config.toml
arch = "unet"
dataset = "crops of objects in photos (Visual Genome)"
horizontal_flip = true
cond_dim = 192
num_classes = 300
weight_standardization = true
scale_shift_norm = false
residual_init = "scaled_by_depth"
learning_rate = 0.04
nesterov = false
orthogonalizer = "newton_schulz_5"
adaptive_grad_clip = 0.02
lr_schedule = "wsd"
warmup_steps = 250
adamw_weight_decay_other_params = 0.05
Rows from block 10 of a small class-conditioned image flow-matching model, named by matrix and row number. Rows with one number belong to one channel. Each number is 128 + 32 x the weight over its row's rms, rounded and kept within 0 to 255. All counts start at 0.
Before each channel's rows are labels from the 100 images, of 14976 (inputs lightly noised), where the channel reaches its highest value: "patch colour" is the nearest of a few named colours to the mean colour under the peak; "place" is the part of the image that holds the peak. Only what is clearly more common there than usual is listed. The data: crops of objects in photos (Visual Genome). In brackets: how many of the 100.
# convs0: first 3x3 conv (model.decb.0.0.convs.0.weight, 128x256x3x3, standardized in use, each kernel summed), inputs 0-85
# convs1: second 3x3 conv (model.decb.0.0.convs.1.weight, 128x128x3x3, standardized in use, transposed, each kernel summed), outputs 0-127

patch colour: black (84)
place: bottom left (46)
convs0.55 [ 84 102  97 144 116 118 109 126 131  47 128 151 106  99 149 122 107  87 113 114 128  95 108 125 156 126  96 131 103  67 115 115 100 144 104 162 168 140 144 137 116 140 121  99 122  98  80 124 116 142  96 120 112 112 136 108 119 105 108 112 132 126 101 118 127 108 104 156  95 143 107 116 121 141 120 157 136 128 157 104 121 137 140 113  99 108]
convs1.55 [146 127  85 147 105 132 142  73 166  70 135 160 137  71 116 105 125 135 156 162  97 115  58 137 124  55  42  68 132 149 120 128 142 142  95 116  93 108  74  79 132 135 160 118 156 168 156 154 165 158  88 129 168 124 104 174 140 180 130 137 186 105 137 162  91  75 162 142 143 142 120 209 205 131 118 144 129 143 128 156 168 134 115 124 122 162 144 115  74 157 109 101 167 111 108 122 102 128  87 120 144 115 123 119 137  58 115 131 145 123  98  95  93 101 126 114 115  98  66 111 130 170 132  70 158 125 150  55]

patch colour: black (97)
place: top right (30)
convs0.45 [111 124 149 210 127 133 115 130 200 187 173  92 183 117 193 181 143 159 137 183 118 134  99 203 207 114 190 124 105 188 195 135 152 100 149 135 127 101 186 134 125 188 124 182 127 105 109 191 124 110 128 133 152 108 202 194 174 159 128 180 210 138 129 128 127 103 112  89 148 124 126 119 154 113 154 162  86 142 171 100 119 120  95 154 154 126]
convs1.45 [105 127 131  59 181  73  43  88 179 136 104 127 160 103 103 112  99 146 128 158 129 158  80  70 125 142  78 200 148  90 105 114 124  98 113 111 125 115  76 139 130 129 130 127  66 112 113 137 101 102 106  97 108 104 120  50 133 138 105 119 132 159 124 121 154 147 102 146 125 160 106 130 121  76 136 136 135 132 164 166 134 101  93 151 119 122 120 178 137  72 124  94 110 189 164 145 113  62 162 121 161  77 114 128 156 152 133 193 102 176 133 142 154 129 154 153 110 175 108 126 169 105 175 194 110  74 200 104]

patch colour: white (100)
place: top left (97)
convs0.40 [ 98 190 116 124 150 102 124 109 153  67 141 119  91  78  88 136 125 106 117 119 139  95 116 106  95  98 146 133 161 129  98 110 120 146 111 114 133 133 116 114 118 134  86 110  91 100  66 101 128 114  91 117 135 108 170 128 142 118 134  98 119 123 136 112 139 133  86 149  96 122 125 167  89 148 177 150  89 160 134 135 127 130  97 148 163 119]
convs1.40 [183 127  88 165 165  88 121 116 150 192 169 168 172 172 174 112 116 121 107 139 123 127 207 126 100  96  98 120 166 143 135 132 253 138 105 108 145 142  99 142 112 119 119 176 119 161 171 147 140  59  93 133 154 148  71 142 182 133 131 101  63 120  82 146  87 172 110 164 125 126 108 137 158  80 139 118 120 134 115  85 106 128 159 172 115 148 108 109 137 143  94  96  91 138  93  73 150 171  96 124 111 163 138  72  92 149 157 130 165  84 153 129 158 113 115 106 165 139  88 159  86 141  75 149 105 130 106 116]

patch colour: white (97)
place: top right (50); middle right (29)
convs0.54 [133 127 146 108 100 145 118  96  90 103 156 123  71 129  60  81 120 146 125  95 111 109 124 115  75 124 111 109 138  91 105 152 118 121  88 116 124  95  71 154 102  88 143  49 152 126  84 100 115  77 155 126  47 132 107 142 110 109 120  90  88 133 166 117 138  96  96  99 131 126  85  80 108 132 128 113  94 166 145 114 112 128  98 142 152 142]
convs1.54 [166 134 164 119 168 118  92 138 192 127 103 111 163 149 151 163 160 138 139 184 161 172 137 222 189 150 150 120  65 164 123 177 102 126 157 125 113 116 141  95 163 156 114 118 172 117 162 110 111 122 134 128 158 152 157 117 117 181 127 108 112 145 255 162 140 115  98 180 124 112 112 141 117  99 146 140  95 124 141 114 151 184 125 109 126 146 106 146 230 105 175 138 185 163 141  93 124 139 127 155  91 103 140 111 132  90 126 131 126 123 156 135 132 132 135 156 104 116  82 132 130 145 120  92 176 145 181  47]

patch colour: white (96)
place: top right (71)
convs0.92 [111 114 103  98 119 103 111 148 104 100 118 119 117 138 111 106 127  98 117 116 146  95 137 122 122 126  73  70 108  75 121 116 115 112 102 116 136 105 102 121 122 120 158 105  88 146 142 101 110 132 106 112 112  95  66  97 111 108 126 121  84 103  99 110 154 152 117 174 139 147 185 192 158  95  95 191 178 141 152 104 123 164 180 120 125 151]
convs1.92 [126 137 131 123  80 114 197 133 127  82 126 162 160 115  87 122 130 165 220 141 107  99 108 126  88 134 120 139 102 148  54 146 149 133 112  95  89 155 159 120  65 107 155  74 110 168 132 142 118 150 106 154 140 173  94 144 153 141 111  96 131 136  99 124  98  70 133 124 121 133 109 206 127 163  95 173 120 125 122 139 150 114  91 113 112 138 163 133 150 161 200 125 168 107 133 163 121 181 132 112  88 177 161 178  83  81 116 135 154  89 154 114 105  68  79  89  47  62  75 133  95  86 101 108 139 135 142 128]

patch colour: brown (60)
place: middle left (33)
convs0.43 [113  85 116 139  81 118 116 102 112 150  95 103 128  95 144 129 121 102 146 151 152  68 118 125 120 148 109 147 130  90 152 118 124 107 105 129 155 133  93 116 148 232 171 176 116 111 148 136  86 188  88  90 172 112 171 103 109 139 110 122 155 138 149 132 140  79 100 135  82 161 128 105 145 151 209 188 117 172 156 167 120 175 116 154 159  94]
convs1.43 [117 105  96  87 145 148  97 133 106 115 106 123 124 142  85 101 126 188 143  65  84 126 108  73 116 137 163 111  73 128  92 112 145 122 189 159 153 114 161 141  94 121 100 165  93 101 153  70 106 113 127 106 157 142 138 139  74 170 171 191 157 187  97 144  99  80 109 167 122 175 145 100  76 131 117  98 103 157 144 126 142 190 174  71  95  70 119 146 154 129 120  84 115 129 124 104 170 132 130 190 165 137 120  98  70 154 163 156 103 147 168 171  74 166 104 138 161 141 114 172 119 132 149 179 152 155  87 186]

patch colour: pink (34)
place: middle right (33)
convs0.125 [152  69  87 174 173 131 105 158 155 129  57 168  88 132 153 149 147  93 139  78 141 137 114 142 164 118  90 105 133 110 111 167 156  80 114 170 179 132 132 151 119  67  90 119 126 117 138 110 119 150 161 177 140 163 148 161 117 105 160 116 146 155 151 120 136 166  94 134 191 115  46 137 141 151 160 149 140 147 151 137 125 122 128 124 114 133]
convs1.125 [148 120 117 139 128 155 198 128  74 162 110 135 181  79  80 142 113 158 108  93  82  85  59 104  56 102 144 136 126 123 127 147 128 115 156 132 105 100  96  99 137 136 119 101 121 121  97  62  78 161  98  65 100 145  80 126 134 181  94  85 122 130 100  61 128  79 106 131 121 126 132 121 102 122 148 106 145  69 143  92 126 144 148  70  79 120 122  96  94 136  96 104 128  31 172 131 151 164  96 155 136 154 173 108 170 133 143  76 103 130  88 135 113  64 101 159 129 141 201 148 128 143 139 107 144 170 128 113]

patch colour: white (97)
place: bottom left (31)
convs0.84 [137 159 120 145  94 119 120 129  81 109 120 138 114 118  88 136 134  96 124 111 122 130 137  92 128 138  77 150 189  80 118 122 103 139 118 151 151 106 129 112 156 100 138 124 116  54  99  88 119 108 143 125  36 157  89 112  99 101 147 121  98 123 151 106 161 133 156 139 105  99 135 167  92 125 140 131 131 170 110 115 147 168 188 134 187  99]
convs1.84 [239 144 115 144 125 140 185 128  78 163 103 166  93 141 145 112 137 141 159 180 101 136 173  96  93 118 149 169  89 124 134 132 130 137  85  95 117 127  85  97 133 136  90 117 113 136 138 110 151 141 104 164 163 112 102 113 149 171 126  91 147 123  67 118 106 139 129 137 123 108 113 136 131 133 119  84  93  46 134  61 128 173 123 126  89 153 114 137 130 119 137 110 205 125 103 109 120 179 107 122  51 158 172 144 105  98 122 126 141  83  82  92 105  99 118  93 119  56  96 128  29 153  52 116 110 145 140 129]

patch colour: pink (49); white (28)
place: top right (61)
convs0.87 [ 98 144 139  85 103 112 111 109 132 124 186 116 105 124 121 123 134 114 128 127 126 144 167 153 125  84  90 165 143 121 155 138 121 118  10 104 133 122 174 126 119 132 133 121 114  90  90 121 113 161 167 137  85 183  94 121 123 120 162  82  96 108 119 138 161 148 147 117 144 194 115  75 161 160 104 144 130 136 130 148 173 127 120 138  49 157]
convs1.87 [160 147 130 156 103 181 194 113 160 100 100 151 179  73 109 138 179  94 152 105 101  91 146  90 131 151 190 122 139 141 127  78 115 114 106 175  89 140 215 134 137 168 129 138  82 161 156  96 103 140 110 141 170 151 104 116 122  74 159  88 106 130 116 117  92 124 145 146 117 104  90  86 114  84 114 117 129 154 133 100 143 111 146  97 113 177  49 124 146 100 133 113  97 111 135 129 188 179 102 198 151 127 157  99  82 124 161 114 184 115  34 107 123 146 126 153 179 154 124 168 121 124 124 196 153 162 110 145]

patch colour: white (85)
place: bottom right (87)
convs0.112 [130  89 115 155 133 112 100 106 133 127 139 133 128 134 127 128 112 120 117 108 125 116 130  91 132 110 128 103  98 131 126 125 117  99 146 131 129 138 129 115 117 121 124 161 101 140 139 137 102 132 128 122 136 141 128 124 111 134  95 122 134 135  93 139 166 155 210 123 121 123 255 181 136 163 103 132 145 168 149 129 137 194 204 115 157 123]
convs1.112 [126 152 121 132 126  74 136 197 166  95 145 118 126 154 166 147  93 152 133 165 168 101 147  85 109  66 167 118 126 167 138 113 166 218 124 132 140 161 120 148 130 155 167 125 121 132 136 186 128 171 118 103 123 138 109 142 147 114 109 150 116 132 102 119 134 113 100 158  84  89 136 111 115 165 124 136 147 102 137 105 152 119 137 202 103 109  89 120 177  97 117 137 147 160  93  88 149 198 114  68  45 133 184 179 121 128 141  73  67  99 129 111 152 110  98  85  63  63 107 138  94  64  97 168  87 152  96 121]

patch colour: brown (65)
place: top centre (54); top right (38)
convs0.85 [111  83 129 153 123 142  99  76  81 126  47 127 126 117 132 153 101 121 153 107  97 132 108 100 171 112  75 100 115 142 143 142 123 101 101 179 175  99 137 150 124 129 111 163 143 107  86 134  98 139 121 118 179 123 177 130 120 131  75 138  98 173  81 113 126 146 114 186  99 155 176 175  79 140 172 147 165 151 148 134 147 136 189  90 108 100]
convs1.85 [149 125 106 137 108 154 145 146  99 119 102 122 135  69  74 243 166  99  64 128  95 103  83 119 132 149 138 141 120 111 150  70 157  98 130 144 124 128  98 158 112 114  56  97  72 117 135 110 115  87  96 130 120 114 108 138 120 118 101  88 133  90 121 141 101 176 166  36 105 203 140 164  92 139  74  94  84 116  61 172 177 114 149 138 116 126 165 108  76 122 130 170 145 133 118 147 121 118 100 105 104  83 116 180 110 134 137  98 139  84 178 109 121 148 120 114  92 167 112 135  96 178 142 155 120 136  68 121]

patch colour: white (65)
place: middle left (42); top left (35)
convs0.37 [164 110 118 112 131 120 123 132 105  95 143 186  79 113 120 151 141 149 151 116 139 144  64 123 148 126 123 157 145 118 135 145 155 144 135 161 161 126 138 129 129  95 110 132 126 119 141  88 142 139  99 110 139  89 155 131 134 145 114  75 143 173 119 138 135 111 141 141  88 111 101  76  97 119 190 172 108 134 107 151 117 104 131 112 137 125]
convs1.37 [117 160  97 144 123  86 165 107 105 207 161 173 154 154 117  85 119 107 153 125  69 100 128 132 116 177  99 183 117 104 172 171 142 110 112 176  95  80  72 106 161  91 162 135 158 117 139 160 149  92 125 136 169 107 150 118 124 145 174 169 151 123  84 141 157 171  61 141  76 144 146 108 101  78 110 114 103 176 117 135 147 118 108 137 103 116 130  72 143 115  52  73  99 118 126  87 112 107 141  73 134 144 147 122 144 117 128  84 165 126 121  70 113  90 169 132 138 129 195 121 110 226 142 113 160  94 124 164]

patch colour: white (46); pink (41)
place: bottom centre (57)
convs0.108 [112  68 152 162  95 126 102 141  91 153  89 118 124 139  85 163  81 141 156 105 125 141 112 168 117 107 115 116  63 105 133 148 132 119 113 142 121  92 127 129 113 122 122 103 149 134  94 132 131  86 152 120  79 107 117 135 136 172 102 142 106 142 131 126 133  95 127 111 119 125 193 146 139 120  78 163 115 140  98 103 115 160 166 155 143 118]
convs1.108 [136 126 141 145 107 101 138 204 148 136 150 108 124 159 187 133 129 127 152  92  67 156 118 110 126 152 148 101 151 155  72 169  85  67 108 116  81 156  88  61 103 153  66 114 118 124  85  62 124 120 115  94  94  86 118 117 134 120 100 117 121  87 124  95 174 184 133 128 182 172 124 103 144 134 133 123 129 162 162 178 132 100 104 104 152 137 187 121  82 165 136 167 128 167 125 112 155 174 145 130 169 145 162 177 104  67 161 124 136 103 104 121 103  53  92  94 122  79 101 166 114 161  58 106 101 141 107 176]