Rows from block 9 of a small class-conditioned image flow-matching model, named by matrix and row number. Rows with one number belong to one channel. Each number is 128 + 32 x the weight over its row's rms, rounded and kept within 0 to 255. All counts start at 0.
After each channel's rows are labels from the 100 images, of 14976 (inputs lightly noised), where the channel reaches its highest value: "colour at peak" is the nearest of a few named colours to the mean colour under the peak. Only what is clearly more common there than usual is listed. The data: crops of objects in photos (Visual Genome).
# convs0: first 3x3 conv (model.mid.2.convs.0.weight, 192x192x3x3, standardized in use, each kernel summed), inputs 0-95
# convs1: second 3x3 conv (model.mid.2.convs.1.weight, 192x192x3x3, standardized in use, transposed, each kernel summed), outputs 0-95

convs0.21 [175 156 131 177 159 133 136 156 133 128 164 133 110 140 107 157 116 157 199 156  92 139 144 147 110 135 135 160 167 134  70 130 100  87 139 137 116 129 209 105 127 104 120 139 108 135 125 155  99 131 107 193 132 113 132  72  92 108 202  94 155 137 204 122 128 134 146  98 140 143 101  45 124 186 108  67 139 113 106 161  97 160 157 138  61  89 114 117 168 140 138  80 149  99  81 126]
convs1.21 [147  92 130 102 180 142 143 131 141 107 208 114  99  60 109 160 106 105 101 105 112  80  95 157 159 104 177 179 152 121 114 125 100 118 101  91  61 106 221  84 114 142 135 193  89 136 145 117 133 116 125  75 152 192 119 156 132 140  78 165 124 102  94 149 161 119  87 142 135 122 135 151 162  67 116 117  52 134 110 151 166  82 106 143 143 120 163  99 106 127 117 152 186 115 119 135]
colour at peak: brown

convs0.116 [109 131 134 108 141 162 104 152 161 180 160 140  46 139 100 128 180  96 115 118 140 198 116 212 108  97 102 156 149 170 125 142  99 182 117 126  95  68  91 136  87 150 139 145 182 140  95 135 101  92 119 139 101 130  78 101 144 131 119 128 133 110 127 132 144 195 115  97 191 124 132  83 156 157 125 156 151 149 121 106 152  97 117 160 163  58  82 120 136  97 175 216 153 155 115 147]
convs1.116 [ 83 167 105 168 145 143  85  95  83 104 132 102  98 117 173 105  94 102 165 120 101 173 108 102 147 165 147  80 173  84 102  86 102  97  96 174 179 164  85 147 163 102  83 119 170 107 144 105 155  96 159 169 147  99 157  96 158 150 109 143 162 109 157 152 100 161 157 152 154  98 164 159 154 132 150 164 126  99  97  84  75 168 165  76  91  96  74 105  97 102  99 162 120 101 105  99]
colour at peak: black

convs0.43 [163 142 180 158 162 121 115 150 151 164 190 149 109 176 100 138 126 158 162 127  75 126 132 145 161 178 116 159 137 156  68 118 113 126 132 140 138 138 195 111 135 118 109 122 113 165 100 146 106 143  86 164 113  90 128  93 146 145 185 114 154 173 194 153 144 149  94 105  97 195 108  80  72 220  80 105 118  97  81 210  94 140 179 164  64 110 112 142 186 136 123  94 133  94  82 128]
convs1.43 [143  94 126 104 181 149 134 125 135  90 208 110  92  58 110 150 100 100 109 105  99  93  88 146 165 111 184 169 160 112 107 111  88 111  90 104  79 110 216  87 122 132 108 181 101 132 148 112 139 114 130  87 152 186 126 150 146 148  77 169 130 126 100 151 160 134  95 142 145 113 148 160 181  68 119 126  52 127 103 150 154  96 114 154 128 110 148  95  99 123 117 163 197 110 115 126]
colour at peak: brown

convs0.31 [180 130 116 136 172 107 141 134 142 150 162 149 123 158  98 128  85 163 138  58  64 125 140 116 162 183 112 118 130 143  80  83 147 139 136 138 113 176 213  60 142 118 136 155 131 160 113 146 106 133 102 210 117 152 137  69  93 153 149 118 147 147 178 157  88 147 129 108 131 160 113  36 156 253  95  96 148 174 116 175 141 183 177 168  81  93 148  77 140 102 125 121 148 127 119 122]
convs1.31 [148  87 133 100 179 148 138 130 142 100 214 117 100  61  96 154 107 103 101 107 110  75  95 155 158 104 177 178 155 122 116 126  97 121  98  91  57  98 216  83 110 138 126 185  89 140 144 122 135 125 123  73 147 193 114 156 138 141  73 165 120 109  91 146 163 124  86 142 137 122 138 151 164  66 116 122  52 134 110 144 168  77 104 150 142 117 159  99 104 126 117 151 192 121 124 140]
colour at peak: brown

convs0.12 [152 176 126 152 123 130 160 137 155 132 127 160 109 132 136 140 107 176 153  97  86 145 135 118 166 161  87 181 143 124  54 125 117 126 143 106  84 164 163 131 143 118 116 101 127 153 134 139  80 100  72 192 155  98 141  21 151 148 188 120 134 113 215 163 206 110 134 105 138 170 121  43 142 198  89  67 116 127 110 155 109 167 166 143 103  81 159 119 134 145 155 143 181 100 113 120]
convs1.12 [143  91 133 103 178 141 138 129 141  87 209 115 102  62 110 156 112 103 101 101 110  78  92 148 159 105 182 174 150 122 113 122 102 119  95  99  52 102 217  92 116 136 122 176  89 133 147 121 137 116 124  78 148 195 121 153 140 141  60 169 126 100  95 144 173 130  93 143 141 120 133 154 159  64 120 121  51 129 108 143 165  71 103 154 139 112 153  99 103 125 118 151 193 117 122 136]
colour at peak: brown

convs0.5 [124 140  45 156 168 104 142 178 128  97 133 142 110 148 129 134 138 170 211 134 102 148 128 144 140 100  97 225 144 117 130  97  89  87 165 131  88 120 192 131 125  92  99 131 102 142 107 137 113 128 121 150 123 135 143  91  92  91 161 107 132 111 198 160 179 125 107 115 150 115 104  64 143 207 146  85 177  85  88 133 135 132 163 198  90  78 135 101 189 141 145  91 158 104 106 122]
convs1.5 [147  90 136 101 181 118 145 133 145 113 207 120 104  59  96 154 114 105  98 122 117  83 102 166 156 106 187 177 132 134 117 122  99 116 106  90  69  98 212  88 106 157 140 186  80 137 149 118 127 111 121  80 148 190 115 161 134 135  99 155 124 125  86 151 150 122  80 140 127 123 133 145 160  66 114 105  56 135 118 144 168  89 105 153 145 114 160 102 110 127 116 140 188 120 124 140]
colour at peak: brown

convs0.166 [126  99  94 150  80 112 101  97  89 137 156 148  92  75 119 143 109 159 152 124 146 188 156 132 142 148 132 146 163 183 112 129  59 138  97 139 109 102 206 173 124 187 151 154 115 123 155 106 149 118  90 182 127  94 120  63 105  60 164 145  89  91 129 128 150 107 167  97  97 114 140 102 100  91 146 121 177 103 143 123 193 113 133 116 122 136  95 145 145 166 182  90 110 130 150 133]
convs1.166 [158  96 147 115  77 113 146 163 168 168  87 160 172 163 116 141 168 161 105 112 157 109 165 154 101 104  97 148 110 174 161 181 174 172 161  99 104 108 127 124  91 160 180 167  92 147  99 151  98 158  93 105  98 148  86 154 105 106 189  99  91 149 105  84 111  97  97  98  97 151  87  82 128 146 113  94 148 152 167 158 165 111 111 138 149 172 195 161 163 167 170  91  78 161 160 141]
colour at peak: pink; white

convs0.105 [156 148 135 168  98 126  77 124 158 103 155 150 144 132 131 144  90 118 111 111 103 154 139 118 109 140 104 174 107 156 144 168 140 145 112  97  54 113 116  91 119 143 151 151 146  99 112 155 130 153  99 103 106 152 152  99 129 133  55 118 178  91 136 164 148  94  72 158 116 162 167 123 152 157 196 133 129 108  99 102 109 139 169 112 157 108 129 111  98 129 173 144 109 154 171 191]
convs1.105 [155  82 133  98 171 149 145 133 149 125 197 125 100  67 113 147 116 108 105 108 116  54 100 159 152 101 168 178 153 132 126 125 105 125 106  85  31  96 201  95  97 149 141 181  82 146 132 132 130 120 116  70 138 201 111 158 127 124  53 172 113  66 105 139 173 121  87 141 133 127 106 150 121  66 122 120  57 134 111 144 175  63  93 133 159 129 163  97 108 122 120 145 173 126 124 150]
colour at peak: white

convs0.113 [135 115 137 145 126 156 129 188 130 133 131 125 181 125 165 172  86 115 125 132 108 109 153 215 125  74 127 119 125  94 129  78 247  96 163 113  98 199  96 130 125 118 129 187 134 122  88 220 108 143 121 126 124 111 154 116 109 138  94 117 139  85 163 114 147  97 124 149 110 126 119 205 146 162 119 121  90 136 120 124 133 128  77 134 159 159 137 111 111 164 128 119 163 111  80 167]
convs1.113 [128 117 151  89  85  67 168 169 159 161 124 166 150 161 131 154 160 159 110 169 157 110 171 170  85 104  79 140  84 129 164 110 163 151 167 116 134 103 114  92 106 135 120  86 123 163  97 173 101 152 111 122 106 100  93 148  88  90 150  61 103 147 116 104  86  88 108  84 102 162 115  98 107 179  88 111 155 163 158 151 143 109  82 151 187 171 107 168 174 160 165 106 119 149 152 142]
colour at peak: white; pink

convs0.60 [101 103 140 144  85 130 120 143 136  98 137 121  90 142 178 132  69 149 121 106 169  91 150 193 100 112 109 140 109 110 135 111  74  88  99 152  99 152 164 116 101 138  84 161 169 116 123  99 118 143 156 122 124 113 198  64 163 102  90 163 158  84 138 170 130 208 136  80 175 121 125 178 146 172 145  68 194 131 166 118 123  77  18 137 201 111  78 143 115 112 121 124 178 133 120 171]
convs1.60 [162  94 163 101  92 106 163 164 169 159 105 158 166 163 109 146 165 159  98 148 172 120 165 157 105  96  84 157  76 157 156 164 167 160 167  92 124  97 137  98 104 157 155  98  97 159  98 172 105 166  99 105  98 129  99 163  93 100 158  90 101 153 110  98 110  96  96  88 104 156  96  92 109 151 106  93 143 158 163 158 150 112  91 166 163 167 166 163 159 161 163  93 116 161 160 166]
colour at peak: white; pink

convs0.33 [137 174 127 154 129 120 150  87 176 140 140 152  88 139 155 127 140 147 136 126 118 135 197 114 184 122  66 123 145 146 118 140 151 142 179 154  93 145 128  99 139  94 117 117 117 101 148 111 138  86  61  47 207 127 145  93 144 144  80 163 100 118 156 199 152  61 134 104 166 137 179  80 145 154 144 117 131  88  89 108 150 110 160 163 128 120 160  73  83 110 123 132 141 149  61 138]
convs1.33 [134  98 137 104 186 151 136 128 149 121 199 116 110  62  73 149 122 110 102 111 129  74  91 149 156 104 190 173 164 135 122 129 106 115 121  85  53  98 189  77 110 157 141 167  66 130 145 121 126 105 117  76 146 195 115 150 135 137  84 163 121  84 106 143 194 130 111 155 139 119 119 138 124  58 130 105  64 131 122 132 174  61  99 126 148 109 171  94  97 118 108 134 160 125 119 136]
colour at peak: white

convs0.49 [112  88 114 190  77 113 106 124 113 148 152 124 135 105 174  73  73 145 129 139 154  87  70 155 102 153 159 133 101 150  84 167  86 169 156  79 138 174 151 130 140 133 129 119 106  92  39 158 115 172 179 140 102 144 133 128 119 133 146 123 193  52 141 164 124 125  91 148  85 122 142  79 218 176  72 172  76 146 147 114 120 126 117 130 153  95 137 118 100  63 150 143  81 152 141 126]
convs1.49 [169  80 138 109 154 121 158 140 160 135 191 124 113  70 107 154 122 107 101 110 126  52 112 165 142 101 155 188 140 155 123 148 113 131 110  79  37  92 213  90  97 158 161 161  92 136 129 130 128 130 111  69 134 195 109 162 131 123  74 169 112  80 102 144 163 110  73 129 118 133 102 143  55  72 112 103  63 140 121 153 176  75 103 128 149 139 169 108 123 132 128 137 166 133 133 150]
colour at peak: pink

convs0.156 [134 101  94 151 124 158 128 123 120 144 139  92 197 115 137 125 137 141 149 153 109 129 114 189 153 121 137 128 131 165 110 140 178 124 188 112 167 166 108 144 141  87 195 212  90 133 135  52 137 108  81 112 107  99 153 105 137 150 157 140  63 116 118 119 130  99 110 138 108 114  36 109 121  69 148  87 111 158  90 128  91 134 129 128 109 146 229 149  86 130 130 123 130 155 105 112]
convs1.156 [107 180  95 162 147 145  90  92  96  89 105 100 103 121 170  79 104 107 165  96  97 167 106  92 137 168 149  81 155 104 106 119  95 106 110 172 165 168  83 170 156  87 106 142 166 101 155  95 155 104 152 158 147 108 161 102 151 157 144 158 148 143 170 147 134 162 178 156 146 106 163 151 132 118 162 159 145  95 100  97  90 157 176  91  99  96  94 111 102 102 103 156  96 107 106  80]
colour at peak: black

convs0.144 [117 111 154 154 139  96 149 107 133 116 188 140 140 127  90 126 159 146 149 146  91 113 106 129 104 105 176 166 117 105  69 158  97 121 155 157 155  88 183 191 110  85  63 149 120 135  97 113 166  83  58 149 134 167 169 123 134 110 171  93  92 142 169 142 147 175 160 147 116 147  96  62 118 182 143 102 103 124 146 121 132 122 158 121 103 104  92 144  79 140 101 125 159 171  77 102]
convs1.144 [149  97 144 105 175 117 155 138 152 124 198 118 107  62 113 156 118 108  95 113 124  71 104 171 151 100 180 187 136 143 122 138 112 118 114  81  47  96 209  98 106 155 159 180  83 131 145 123 127 123 116  76 146 194 114 166 126 135 103 156 120  95  99 155 158 116  86 139 127 124 117 141 133  65 115  96  59 137 125 149 173  69 100 139 152 121 158 101 115 135 117 131 160 120 125 141]
colour at peak: brown

convs0.9 [132 118 121  81 137 112  98 139 156 162 124 118 200 120 169 101  90  82 106  88  57  86 125  96 119 106 129 119 109 135 151 102 140 131 155  70  86 152 145 119 120 152 106 212 105 105  73 126 127 120 106 102 127 139 232 133 192 169 117 110  86 160 174 116 148 105 172 160 122 133 166 204 126 128 184 166 110  88 148 112 158 152 147  99 168  65 203 159 104 102  82 178 161 156 136 144]
convs1.9 [148 100 158 113  76 100 150 153 160 187  84 162 168 169  92 141 165 163 106 163 167 120 162 152  99 103  90 138  88 174 164 174 171 155 169  99 131 107 114 111  96 169 178  86  97 151 100 162 102 161  95 111  97 126 102 156  99 100 180  89 102 176 106  91 110  99 105  98 100 154  93  78  96 158 112  94 164 155 166 147 146 125 100 170 159 159 173 163 163 159 159  89  97 158 156 156]
colour at peak: white; pink